Rows from block 5 of a small multi-label audio tagger, named by matrix and row number. Rows with one number within an expert belong to one neuron, the router's apart. Each number is 500 + 40 x the weight over its row's rms, rounded and kept within 0 to 999. All counts start at 0. Numbers have three digits each.
Before each expert's rows are labels from the 100 clips, of 14848, where the router gives the expert most weight on average: "strongest on" is what is common among them; "loudest band" is the band of the loudest frequency at the time of the peak. Only what is clearly more common there than usual is listed. The data: synthesized solo parts of chorales (CocoChorales). In brackets: how many of the 100.
# router: slot weights (model.blocks.5.mlp.router.weight, 16x192, trained with AdamW), inputs 144-191
# gate: expert gate (model.blocks.5.mlp.gate, 8x192x192), inputs 144-191
# up: expert up (model.blocks.5.mlp.up, 8x192x192), inputs 144-191
# down: expert down (model.blocks.5.mlp.down, 8x192x192, transposed), outputs 144-191

# expert 7
strongest on: tuba (87); note A#3 (81); note B3 (40); note G#3 (36)
loudest band: 250 to 500 Hz (76)
router.14:489538564508495482496482512498537531504477446495507522500555554564463442562462525474494513470451487468451442551473450519521528533460565518542634
router.15:448491549485524490443459560489556597539519468460480544543539524548510422535393538474504507467472507443488482470508438506515506497504561466553566
gate.0:511437537491482523529491515485472533481492573476390511506459537558508446483478504516545481502511465469417496518518629487543479501517507469407503
up.0:493439511475495497452498575513487446502464483553478529464460499553431508564446556479502486593529552519475528501432473446491473520479516463472531
down.0:489563558481477551522475540500525508537509572532432534493524499524549536526467510409496472429488560519541540480490538558558534525479511514373416
gate.1:509551516490463466476456567514507504516515480479562452471567632513480550558471496511466455470529547457495468480466447473512547510530453528528508
up.1:475444509515539539516543425482511526506458512500458565526416375470511460439535497519533541537488430546510537511530539539498462491461551448471472
down.1:389500515533558476482460505479566569481518527550512514529555465518438468549490581479453519525491527478517548546511474516510523485446522516494529
gate.2:473420515514479523467479503495545528487485500428501491526536458511488507480530515557496516472482562445441459464518532502513564485487493505549514
up.2:506537451457503483493510533495481579514483523525497464500555443464504484531506540534462491506539562533494475470514551431524553529468539550555559
down.2:457457531521487523541509543544436522482427545487554464565489481425583546470492463511465479493494478519508497527548594483579500587481494528569505
gate.3:538564484499466521442470575508542513524491534483562471526527520472498437457520556463492459563515495442464519535449455419551451489531527437531490
up.3:442491565490556476578538503470534542394421399533450531484472522533476469579428437478474508504526482510546427474542493530532598499533468572526497
down.3:507488460473564511474491492467443552523535525462424469532464512494460513481528551523518491547507531462483506504449457416488498453515521417508595
gate.4:506463419504492496550508498482475502522568495470439497488517519419510499542523495450516464537429489515546543471492587535503517517468499440457435
up.4:456541530539548480421490428495507538446449486521561489490471491559512505493526577514420554473567503466435484564483492424537503450532509569524574
down.4:440473467558525452462554537407505589500532480482515460514478451537539486499462620580507454482554521470494561470518490512475492549477504496465434
gate.5:513558532472450531484455536527514517557553426478546494547573507521507432454511470472471504537489503424478445493493542475474510470500485564538479
up.5:487449502483579494530520507508485498462465579475450508467459512501490522579512534482493491488532455552511527514529507552537483534500525444433518
down.5:456509459529519463540539524529452403496481543543530522571546426448503568458498539621458555494517455470474513496595453516532456526496484490520515
gate.6:522513479515476475471508430510534503527523439416485531486456535450494478482476525531550518495508450507527553537489466502481457455544497512471544
up.6:537531527586481458458490464520545542480484445449506528467425507447502465502492489513531515535527474497543538538472460465505444502518528518485546
down.6:488523437554557483477540483478558482549491494603508476454429463480482476503502506484514488513502514515540517491454529453448556526539546504533487
gate.7:478537439438489530465560435512468530496502456458533519468449634475502490507482561416533520520488458432477530497515536573497507467560446462434504
up.7:443496567521504535527513546479512474458489554486480535499506497478467480452475508559543506502484498484393493450546563453554544492501480526493547
down.7:513487458524521495490455505474531505534492463500549517551493539496493424460481550484569528508500509498565486521517466467404457448522454504444426
gate.8:529518485492501486526456568523498556462478496488490444516557583481461513530481500492416496500490496515473481509458553405519456524466559470477529
up.8:488445484563500520491521494515489467498547446510518523514465342535491505475510457530504536457465454474507491435572500490499466475501448555506524
down.8:507524527509495480471475452479496480476481499535539546441411498474513415568523573427511475495486498482521501509504423582527574478525473531453489
gate.9:502506452469452503489467550485501493510470490500512417558510482493474438527548563472475473561546486490520504492465586445484518554440395565545537
up.9:492465500478499485523501580495526473560515506543474437534455489407470376518527497475565488572495469530470489529461545485457483519521485557536535
down.9:534503505490508459547478388554518524475422473409500466496532518504539439510496438516541470472541524554468537458409475458509498508500460483506574
gate.10:521535468456524559483389527458541530523558524554471463519549443505459525551531497505527491563491535534621500513489469447512467549538543545510515
up.10:484526573569529463492536482512438458465419519440497527523460563495558468435467498583475538476439495484459469498553530536477474467420504468519452
down.10:484413412520541554551485500548467419573459554486529492483529506541533529452515544512425523495508430509477503584431513439433481531520441518454525
gate.11:530484558515489485529470505456553446472504481468475519494463510514489452462548572516508528476556494505426480499533421466505483498513510505551494
up.11:475500424487515483475499489558450534541511489534510487511525475463513559549447424474488481506432499476575513492498603538481480512477479482447486
down.11:451422470440535542525564523524566528523548547542481461585530486511444380419430526568503507550470513515471513554496421488479518517521466501460518
gate.12:499509431528533532491546468484413498429529515481562497449564502412512483539443425507485509538448455462478574513470535451480433471486522447515448
up.12:532524531589521473492550413467492526502448449471552533517541522469503470436487430484448446404481463496584480543503437538494450504509564423543598
down.12:493515440580453489502546544430485477504452428513493463519388525474497533511513401539455465508481512490415531488437517492502573559551517546473462
gate.13:550482509454472493496520478472595438513477485506529502531549543444456471403465525525560521535546517534546470594511453517414533492529499463528459
up.13:421448562534524473445556539488485527537418531484567555476531501491427532464462510522505511434570556476516442485524493449522576514449549510492458
down.13:546515475511474468505440505499497442517506499530546543505513511467488432507511481547549479476502527521600508574507446519470511438522473503513485
gate.14:490522473520504464545459427489499504460546450606442462466490428483460475491497452512462509577562428516495561501439577497488440496455498477486508
up.14:534477468561487487599504459501490462429522538545426456452500517483518491447493504462467462592510471513502496510454581488515486484422474439484449
down.14:506483495568565536465469573478524527551484447499433514587470452467519463469499483608497512499523502514493494475485411451468502502533466516530467
gate.15:549493505477519513508474432474452589522549469481510502517557470478449498498566529446514446492512513510489489493551511543548442457501537579465528
up.15:568447431494440499599499482500484466500478449516467449461506493514504623516537534559449472501490443486488514455457391452470481446491546451494475
down.15:484409481437474573524521552511586456504555532485480522466524520562463571481444530385504486491445489516510425480520474510504534470482582575444488
gate.16:500470460510475519486475533526456418545534501450449560501528468438470459491496473550528461558516467556430508533455498491492332510587519510536594
up.16:478523512466536505459502477550497496513489543528539439475491481519438474553521504442494510506567558531573479519521532473524472507484520512390555
down.16:575434430545418530542524575482531435555551513504497420469474523504480495477495488517570479508497486534498464521460472510480501568454481501528528
gate.17:409493592510549503501478571445578542484551533491492442534485438456480508469483496577518518559498490504534457491490460547486545468549541479451445
up.17:565492394495499451505493404559479423501434496489530477573475566529496529539469431535514522467500496513469533538475540397485514432479452483488523
down.17:480497524489540441571541449515493507474422488522471541524541498452499478496527515480483496507596458493556521565488506414540492468453458489559558
gate.18:530513513486499504500538451512421475492497561497533499470430561432502519521480506464507455493477484441496459512530576528574506489516489441547495
up.18:517500468528490495522507473491447520489452454555494509530559501443496418533514529466535527522515486513525540528534500517427581455493469468483423
down.18:491554570443516464433522497547548479576527496523530491533451433536534578576539495414415458459522507504438430485457581546545494463523430506531522

# expert 2
strongest on: viola (100); note C#4 (100); note D#4 (44)
loudest band: 250 to 500 Hz (99)
router.4:487456481554473528440515566513458464478407535502471483489508499491527482482523452498539443457487568573491505467469539509438552529530479524454468
router.5:457444525521467492482513543550473487520435557503490508541518489473525510494494443492509455464534556543508482466458549499453521516466434545474467
gate.0:539502480519541446447514416476430547471474549451499457464467455469538546488542525492425491574531514488517548576512580529496462472508492458495499
up.0:463485448506517510486528521510489484445516547459558424503439469535460560545534532495483494491544473517507520478506607574534417497564524505517466
down.0:543541486465528482472507534495432564424458599439536447489546485524497495507523490620525477496455565493499498471428591398431501447546520561480521
gate.1:520509498569514516508498514542508473497508470533429517543534527418462398529437493515497490450579458531469564522493600486483437521445530570401531
up.1:515495509536529506540535543528501526470494461509472553565512448503431443530435475501512482466553520555515538486465573497507502510481511534454473
down.1:502483413570471558534487533500510542521532561465494412442521446568588527486578481475447479532465492505447517476532490487453537535518554451581443
gate.2:603573504462515483549448512469527572435526423483551524504503534479450513566489477493497449473574442557478529499537488536528411484540520481514498
up.2:456470560477504471482550483485511515483463516462417534483508503540504390522511434502467530508498518520536414500526537535495471509556600545442459
down.2:481460481582534577575563537519537486528515452473418479489544513530450461418477496572474478498490414528458500488474476513481508544467465483520545
gate.3:475500478418501498457460481538472476501578517513522437513527555449480503566543460491483538443503468479474496478485545497497455514488557544507513
up.3:527566532415517487502530504514490421489538538499567494506474566506433477512515512472503525471533443490441519478479534457535522544503543526507491
down.3:460503540515558566439506561528490444479435510497509529522509484473589533459461460511549507523524487499525504555526509535544452579525481543416500
gate.4:517526523599476466495414504462518477466591458528526530518414424439509541554479477539525498477529449484471565504557490502519485491487482603500505
up.4:527475576484501531489547513553553519474456472500493505525494494547574531522562507443453473535428507522519459509411480499493543492515527494498477
down.4:534562512524487520488526510493518428552448516542524465535497496441526496541438511499571498460513491570506483572465518551547498540532421490498533
gate.5:512462449530503554500473504469495361560502494429420497521504574535490532446503558491524467439468504530548532499533516512477470471463456526532553
up.5:459551449465484466532472510484512466574506577491494553463473503479526481492545479505515484458514526496531505495491515461479536543481485556604483
down.5:556503480567541494526505512483458490462479482519524527456512379530536528497496519595448499548464495542528500586453500566551509575510498472522498
gate.6:469555486460525450483448478461495480481561510531488420580491503453493461545547452478450537387497472526496540517459446418484387481474510573500512
up.6:479394466532500507489511483510486498513460467462457523449513490485501566481510524489532471508498566521511476454525579566491592417462466454421486
down.6:575516429505430465554501421526449489450533539522532509513462442496453487513530574575467437461456494430464482437460507479463512480507462501495458
gate.7:468559451531464467474425495432422460447541457553487426532488441499533473506445503482469491513523464503478636504495532510487485514505493583518450
up.7:504450521532542457479498410548554465488521546491544493545527613519514424432470539535518478477512552543494524476529413475516537514511487500542454
down.7:502496395543507506469537483500574508484529455523488488496518458535429484440543507470467470507517546521524530448474524546496514570540515433501479
gate.8:475424517489535505467527478551419597509495499492516571456533555521528498490511509431403495536472518495597447494463456555506524500529499466505473
up.8:531539481508525507467483462509534464423526505540453515523417497494444482529539479561557543534499499483482537478533541519433456536550520515500531
down.8:456410531557524523541483573505522473543490576441486537430482529483449484464403504579536483532514507465366524451585463512521454541466504490478489
gate.9:490515496455503455448577481460527508503547511501521460509458501487477478506454481521497463458502529543483559533463483462513561451508547537589571
up.9:510454452467480488468534530546500498511501440507531483473512532482406417537491498491484517522517488461376501511536502535495612454475492551518540
down.9:583423534508533528516500536477494436555487596496443526539511489508503531453478472569480490498459392512501416519470542514547423536484526513463494
gate.10:508528443564513495544473411513496518502461529517496515467494522443523455450530513506472492564526540458543559489482429536471542468531469583490525
up.10:477539476506500516453444485436491507497587561438512440499492483525514528462465466552400495467472496545532571532540445487520508504524495594521503
down.10:451476418550480481507552469593411479474465522476484520463506576391482511508535530434542517540449494552524472457534494496424504527476550517526510
gate.11:491488480477470495439543440495456542565535527446489533515507468459511501486530441490565493576505539440497473473500516512516521489465520432536458
up.11:507526478472479548449537497538476560517515493486499502525455497439529504501509452447494458511561484491457512477478555481574489486464511495562523
down.11:499509505542490529545443528529582441474452510531490463519496498512465448488554545437594513452502507518460491464485469505454479463584449454478454
gate.12:502483439470511497539471483482527509458512516518505479560498511546491416571575483503425562478454388490495482491492447456507423473542569474527482
up.12:497376424510483513498513537515488528480423515475506525529531476492468548514497461489547513590516566508451501457507557501501549482518509446480458
down.12:482477517481529518579469510528491501502500496523514537502460399516501531571518562451531476467431466423473476477416483559491507556491468493525493
gate.13:494512491470528430572442465522491501475547516524517459562511500453545535594553437484420512512510443481550544527525468464498445482457511494522512
up.13:532588545502528531527470489501531494465537521541534482523465481530446447527490497463448553500504381531486502514500444483522449541518559534498493
down.13:422518554442507481469523543473605529530501486509466450560518596476548529515459461533561461570512508543507487529497478505501522527510508466487501
gate.14:521547541481533555564512467503466474532465552474440436490523436479546445523500526448484483545479452490569548466485566465563435442491531483456511
up.14:491523534484483464461487539407522535450520473484509474477474522511434496497479445537439494488520508477530504454451474512518462515545586524521472
down.14:443531543484475489449517556489553510474464452497512470471471537479556427522556584469527527534549558506547517526558528515486495471498495543430522
gate.15:469471510473541493477544503574467582517518484471520544594536525415506454551413488568510502468524465454496495524494514455486467537510533503547535
up.15:491525447464521510470506498510514550580498493490468458564549550426517484528448494534528469482472483475540522477467488500520536539521492500445461
down.15:508498456556465444485466489466538470558452548467565477425514516534514525455532463459525529538539478544461448521535476477557481557494538517579446
gate.16:517544457439524483449539539550570548533516428503488525454506549451498597531519427443553510484601517544535577575499520450531537526464581545546547
up.16:408483531586472560477449507433510498509439512503510517493479469480584455441438528517557445513421470488548540462571451605501513518527483479447511
down.16:407544493542441548529555437507547501468466488412460472561542533484548487451527512501484587554424527477498531493556502552454481461539547465557549
gate.17:462473504465444512513542540469500484523477493488500552489534462485489492478489526562483477549472528508518498537447533469515569434528411478430480
up.17:473552524470466452575540552523485564590486536507495435500487476521471434536543575545463495478497550458518570476499505422475530522444540449498491
down.17:504482461545502529492493508522456488539471493428486410508499477528446468473525527479502476470446502540465477490475512494437532449476532502514565
gate.18:473503467433549479536558474464485473538481532479492439521449499500454477496468471491412505499460550523531535503603478474452503490506562531490527
up.18:475438499420537504451486531517499513560453576544485473489494555488493511509486559432549450501455502419523459452487560523454505440425481492508520
down.18:502478532584464482494461544464459439478448537497544463493470420471475451555430495473537417458522510550530520564431506545526498564519477580515539

# expert 5
strongest on: horn (100); note C#5 (78); note A#4 (49); note G#4 (34)
loudest band: 500 to 1000 Hz (73)
router.10:482516489502543469517422509533496602517491496506444530485549510498548497493453532566455551470467544462501470519528524526517386553470551439486535
router.11:514521484549524474496436491527472595516530533531463545487555494499544483537485532566477550525437509491535445525530514481521387521456542394503534
gate.0:528442517482429527541526459475452450543451510469432467456550457514549547485536484528554485554437472484394439495450468450513508464549474446514523
up.0:504510475525571493511500517550512450475512549508553475525442527533443447536463527514494545576535446587542586473585508489540471519458612505497549
down.0:523570534545450498573535568500521488497475474555553528523491446449418423420530438477570536445497463506479502451472477465474488526472415547492498
gate.1:522520543453463509493545480474539513442553408438538469575496528499471407503488538444464482448533445532513546486505504541529530459495547519494602
up.1:492475589485513509552567474487565548530511477452491541527431470449488421498446503457520498510532473526435546524515500478498546519474500513525559
down.1:470438414508467500531470516428466496480486582457507535501514491571493483459474465464515503496427469460535490539501587560479536507546494462528425
gate.2:454496465528610515467482497507443456458512500525492499513433532606546539533511500488538518454431472520486494505489571544533492501541499573477575
up.2:531535401514503533535478547497480498563471533470521468560530442553564592524500494458478511533483462482481482499512548548468498485517402522490509
down.2:532517521551497574545502523485554412438433492525510516493538497499428508492451531507563513488500524519444488478504532491499491517480437521509455
gate.3:499467513510505515564525508509489412434455561495446523455487444455514566541518497542454440498481500487494397458482433518456466537532461472537479
up.3:477519521441525487390524529602509501444445471465450534524446452492424407494425441505550517502458485507518493410529447471573500479501469551520529
down.3:500581499522492464466429546519531452471454472561554521536437447503445551500510459532558545506458487509488520539501435497528435401518480536571534
gate.4:444491506524468511457503560541521555522458527462499473507549448517520499479486507547488533495568516480473511453534598483509484550452512471517492
up.4:454488506517483496452491569549518562514453522464509479510546438513510498464501479544485538491572516476477495457522600491509490552455497475524488
down.4:473454508552513482529491545507517470487420531505451460575530423494490596486468474495454526390558572532497470457473539459541483505491487501536537
gate.5:526396489516458525539495552537573548514470559521520486513519499439518439501530487510490447559507503442466547549552553485497523571512466497464430
up.5:505490522520479515497482565507496581442515500508504512534423493443474504497559462507472538498519498516483585476465407499517430516547476560381516
down.5:491505509502486513509417514461531536447467454489530442511578459534531484502530466473464538523453501544502464483492544498508540581504466519500435
gate.6:505485433508502522545521481451503466521425457482496528533550505441483523498508558497445505527502513491551521509586516504523577520401483463501439
up.6:515442418481481538546502552546497458546465523478433475488539510380529535500464560451445512550488507498541506554543496508525502509480502450469469
down.6:472447471496494537473452514520484524563538480481465429519506470552468506581459501472448407454474539527447471476444454446474524456447588562479511
gate.7:468554556495523462432502469516534535521577536492570554496472509512469473484520552479504569443559484456556522482524448493516479471528493473396551
up.7:448552560506525461457480466506527524494562536497567547485460496525450497502514550467511547448532484490577542489508449483516498483535452501418539
down.7:523518530489451522529538439486435436507550572506526565472453507522445491480547497452518518431509484510524499511499520444540516517447444554423443
gate.8:491528506499475531552436451566513559539483486440560492424571486556499432558508473468460437479550471529482551449500495506502453484433550563521569
up.8:554475495456501489444499517500477528475478529561508447512451543437477512540501541475517522495467478470532579485534514508471558526529464500480481
down.8:483452504475470501434512525452512542481464487504569515494515472529473514582412476554487461482425513430546525533526496486584526494528511506478508
gate.9:524547559503526521506557465483524507513528508513529556491558475449524405431522487508478513480545528449455522471543426530510467493485437567477580
up.9:549551557498487498543524493572545468511519483493473516511557500446493416464522475487478494564541513528440508447503417488499411526499493521461561
down.9:474533535504482525534487507576518464498456566456512451476509454502498476487466534432500515505557512510468416483603528533486523396526523452568501
gate.10:476496425486522501476549454481443514567523545449406440501493520522495519539476493518521515525462549488519546510541445503550511549544486460453523
up.10:490467520532500490562479520518544399429509541552571499473485526527527456452510534500506489510495446491488416508494558490418531552489473448523500
down.10:524508479556554525440483555461555551509442525506537534520556486506491418488448491452504525516444504423523558499544461509555589570476459540562499
gate.11:486491433466549483440489546513472523459454536487439523541443585577522597536495460543456514469425520432546492531494532481498445480538551486463507
up.11:524473432493428527526453532408447533492523460471498539554504494474537520469470405487525464534552526494450534522517518480531528528458507576509411
down.11:517548532453477482560548479558532465515551540543468479481492488472474526497563530473530491503563549470537529468479506528552543493418528503468518
gate.12:498487459470508478471416487492456506445490458432500488534498489547487495527443418525446424501516470473508551480497530490543513530503524571550515
up.12:505490487527490472458457485511479541451572555524500527528517477494456574485411467494483447423509499421536519504494521474488448516498532494494471
down.12:519577421509476558514583472414571510453526482484485481472424533535440445458520500414496519593523455504475525540484446483430555447511507499526516
gate.13:550544485504514478517523474482458427571503445482515502436566461474504507461490493483480487388541471534510491473520578556550484482435455485497417
up.13:463502538492490537461478490534532459435477564515511500518510515517505498508489525507562524494496519429440537498441471515473582448554529497530558
down.13:470504530460524483506552431453503538557499495419414514567526527498550550514547520603506493460564445407530472484472489478481562443452584488501515
gate.14:499443392472503474424482535444487539549456431482499546474517513523541595512481445506460476523426517493518541522486480453534454449496498537453430
up.14:533519553565460449455505468491492570505484458388506507495449521495537506523530462446527511388573484475439560500561528542516547435511500519584555
down.14:485477418514543534508510489506543511477507432448468534465492528492501493522469479452521535541531483488431588475468506458503521471480551549465485
gate.15:448489494427517532531517513518594545509511560498480522480499529518480429513471571509482526486471508495483526427534465563486477524464431470486492
up.15:545536524538487518511457488527513464492459514477540513465573437495562495532535471554441456520501552516541600474450513482484470481588491477483488
down.15:518519528527517433432486517476506508498458490510514460523444428452479539548465490551505506534439563515513524496499514462528482515487498465504542
gate.16:544425479461531488456497515534483471589507445479459451472500538544516550576504539521505504534558505533492567489498484441510500461499535451484536
up.16:489551549524504497446497506487501426524519480528485470493542486528409484556479483518533531516524549484532493478457551417495512529551504569492570
down.16:462514534542508532495493510454510521567509535490522539570474533534441490474504500513491549431476463426481532480542470432509482442564494515516454
gate.17:468548536518501534470414515550438423474504479542557511524472538436478376570478547462487507508494494476500512502494502513480540529496464499462494
up.17:442487458538529511501489463522432460509550468549525480465428518528477466544489479561524483449414496444535545503466476520479504501537425541552442
down.17:523505526484495550566518462480459409525455481547525477448593517459514519431470453538552498469454478454435459437582516564496516478513452550506536
gate.18:479567577483526479554510507515542551508473473512532573534475508469564535438521475494500451453474524538476434548503414507502470500561522564516518
up.18:517443424511470493516498460472475475496451468471442463465541491487506545539515544469546540524507436505558526485551540522505507528432431448478481
down.18:494603499512447496479407527533495491485506467513515513510518523488507551456443489484542525462553451466489498490538529531490489393546428489461468

# expert 6
strongest on: note G#3 (69); note C#3 (55); double bass (51)
loudest band: 250 to 500 Hz (72)
router.12:518412480487496531502533497522463427457426563483502464488468505562489468465506505492542423445518504535524558503491498499460607487497454545522492
router.13:494469514483465517473502557507445439460423577539521512520463491497442451450554432537532470465501498518502542511478466462461582523495437565530481
gate.0:563552563450531547501544514497538475509502540515412548470543549484524492498481584479463504555524424537568513465532461478508526515499461470498554
up.0:515571578491409487432506523510556482514581502465465440480512503464447519506515522473438481515539484610526467487523535464466505480486483509520502
down.0:577484583473464439504538485493502440475524621459476529565521511490423514445480473551435529501570484581461491491437466502436512552531533521575518
gate.1:450486487509519488515544495514451514521484504549521524467566473496523447522454507493471468503481503482448560505464517540506538557501494533467506
up.1:462524465535540464512487521432521473503478488470531514511525435489581521398485414446466425480479557509505503521477528538511456503508467531452568
down.1:507481510454534482545493454493497463463426496457540486446436466481521503427494562493494530547432522551526552527544509473524501537508493512488442
gate.2:469448530455463517470470413485474439532483484493501489558541492510547537484493530484445456541428509423433462478519503469539526510468506463534437
up.2:485477493510498493455454485492501462492538498427503507523541535502463511473501465492478460482460478406451527439525551501510516500445506515523371
down.2:505484493483529477509529533558477465505568513515490540448514493482494463488469584598515493521459507552542519500447455460457472628542527507434473
gate.3:532599544533564539436512439508532487568454471489482453472553510522478481526537423475437489596478453543508503469453481535449501534549544535571483
up.3:478504499460493514531534492513426518388555506531493527508465512489479510515470478550510505460518499485510515515530493471524431514464542488513583
down.3:462545463494469548431507435484452496447538477480491500487501510481525508458485495508527506504518524447523479495492521548474566451493558528484523
gate.4:481494488594472536513457509472528493513535460487477558477496434508518557480543566531520417555503493542456591502539476477482498554497400476495426
up.4:491553482526518505549479513547530521523431481552487521410484531590550511479496532529482473564580571445462553471500462529443434558485506514475513
down.4:475498482442514569460540458459452467460438506499505492470501394453561460506531432501471535519431457450547543523497412571468465508499476500438509
gate.5:462539553445473483474545468516510523583532486522460532531528485464431513509489421535515519475512482549447497465523563439458599473524572480495497
up.5:463469502556485534511476470518479553572465473424539525519551533583518500485530573499484458491494520531527605475524460483498456546498467497539446
down.5:490515475531539496545508609480565507528493536532534467546522480534505503482523551532454467516475486468429530517486515569490520526507573421550491
gate.6:468510486450519460474544468492611550540492525505516503523458502554466534511471493573567543534496487527459517557513530572471511519494471530472506
up.6:546507507615545527476447542510486469524542493470513467525490471530417511480509484478528564512551466486532515523519448486504463501449570527486552
down.6:515449484499422535539516517503445516567467561510442525485512518455529477534563425535486516510482486439532518476535510524467447568535483491430499
gate.7:532478522483503466512512494502563496506537488440523496496418530463432467526586538514481540495503520471445532489519506516529520463501472445549464
up.7:478538427463450541505482512521460524458552513562437455495531456491573442516517486472462483500476508500487508497516436502461528451418498457481551
down.7:533545494465530544525492538537418480469486490479533478499546489516505529474498584554449647528455503550491494527486547531435487447549447509511521
gate.8:484533494427517539439572504495511465434550466508511475589476548505508528520474486470408498503508445463579523526482532517541519554505420508559586
up.8:490577540528473471489541454502461459566543509528515526434505459443540446520506461516486527540539494475531414548536480464511491516506412481447426
down.8:533452511516517508603461584474503570519472546496435501508515474453528463490495459470535437502555583472493512449479537469492469512469524445534524
gate.9:523473482583531488506493466486545526462546530513481446519537572501445549464513490504500486573440542454542503547503505492473509497487539590474523
up.9:441474503470459511447589537520496440586476443531518528501518415528555519478547504524504483492525497501512510474533476523471508472470526459520481
down.9:506460557474526452495479571493588458510485438421559556563553416526420517548513482481486469506504466558467499539483477447497474471483451496502511
gate.10:532463534454538522530620452514496431539495531489505498488501487540455500518446568459520474467482500470503478529520534602542572505506460493499527
up.10:488537464527463475502378560492498579454514479533507493506521506450536506492558435541480519558515495526500519478485478410466421510485541511473485
down.10:500492467446468483474497512577522557537516451520521460465616558500509500491567459516510462528515502441496487482486507459493490429522520426450489
gate.11:507590486553458545485519523495411511445519467485532497499580535504458442522496570452498539438477493512495547464481440439505488443561470469512540
up.11:462500531465570502592443495461527453555483507487393498512464475430524538526456410439456486509511514425484482524505536577526485544495502482485448
down.11:496471413474476473475492472404534425464513478552488472465462546463557491543521478507540454509513527613546524498559488489549491516501526485445483
gate.12:518494513503489545474520542520494514524531551411449480490535559493501424452536483488494550484518500478478507466471468547503437489474464489495530
up.12:484541523445512484413542506467522445500512483465494467491536514431470524491522498502427528475501483476459492563421464513499492483457471499480512
down.12:504472449455418477484425465503480517524458565460528422551490524515544489553543462460559460495475488453483451433484451475542513536527522533523533
gate.13:546467570473481520531495455479507557446485419512480529467526538463537512510543488456504541478517480493512479524537541526522541498504450510478456
up.13:509439429470506496495512498507504509528599553524543490585466464504454481565509558512465457534481476498475524511492513519434448507530496496490472
down.13:529493526530491544440525559436499519431460542462538480481509515584479456520471538506447550543498500507520452440504551574533557470528498535435405
gate.14:483466492543514476531462547574534477499545500474456499470483535414492522499492548462545518443513569506443503485503411594525506507506516485471521
up.14:521454470467494490492529469499503526525511509476500453510501501519493490464506449543480468533484451410497480465523522508525506515527509532472509
down.14:505496545447492531535538490564442418491555473544478539523435513473486583528396468471466476473575494453478478470534592514507448475530533490493552
gate.15:495494515510492477443469521516511470505539602481523520505536571496406555522509477494492522521420505522467465496470448508463451538502511476521515
up.15:447541491593506466534439455563505497473481566483533529489509544527499580574552468495448529499495466514454483482535425491563427527485464503459514
down.15:503465568437536499459535523521519508369537449494470458474459541475425412573495521480441438473500533537500547483475478466469559538430564554451550
gate.16:452450563557494502469447429532588492435464605501421511463486567512461558551464505512547471458479512614551493532542512562489482476495519511530435
up.16:499537601504449521490461498527567504453509556484489429457538512497459455525556492508463517451504475513538449522543620534508565460469494481483486
down.16:506465486452511497551532556580512523498475560482451499518475505533540456468501554519471523470467418474453510508524489559554519441514512500545508
gate.17:462528452455502517519399461532446444587512537508504473464508419511513554490492509522515505443492552494558517443471440549440519525464441455639467
up.17:542397497567454499488598520479568536392457486522445471538495532478533432523522553495466504578498509454487493565514542468547532492503500528435527
down.17:474466494373453568476532475518516525574543524469452485533506425474600519559514473404517485489503565431507504522511430493487541423471531522499511
gate.18:503565443379521487520531505513540473454498508507448490516442468478466507527444522512536550456497430465494537535464517505485516464502515488509522
up.18:521475503596479509548430440529473538530550520489553504469522497508498504531579499481430480515591457480468478440487494478534524575518434456473401
down.18:523468504471467455488496534482473441553439432495502458563569529597524483481487508453522473479527556487550494485502429536517533450456429506489485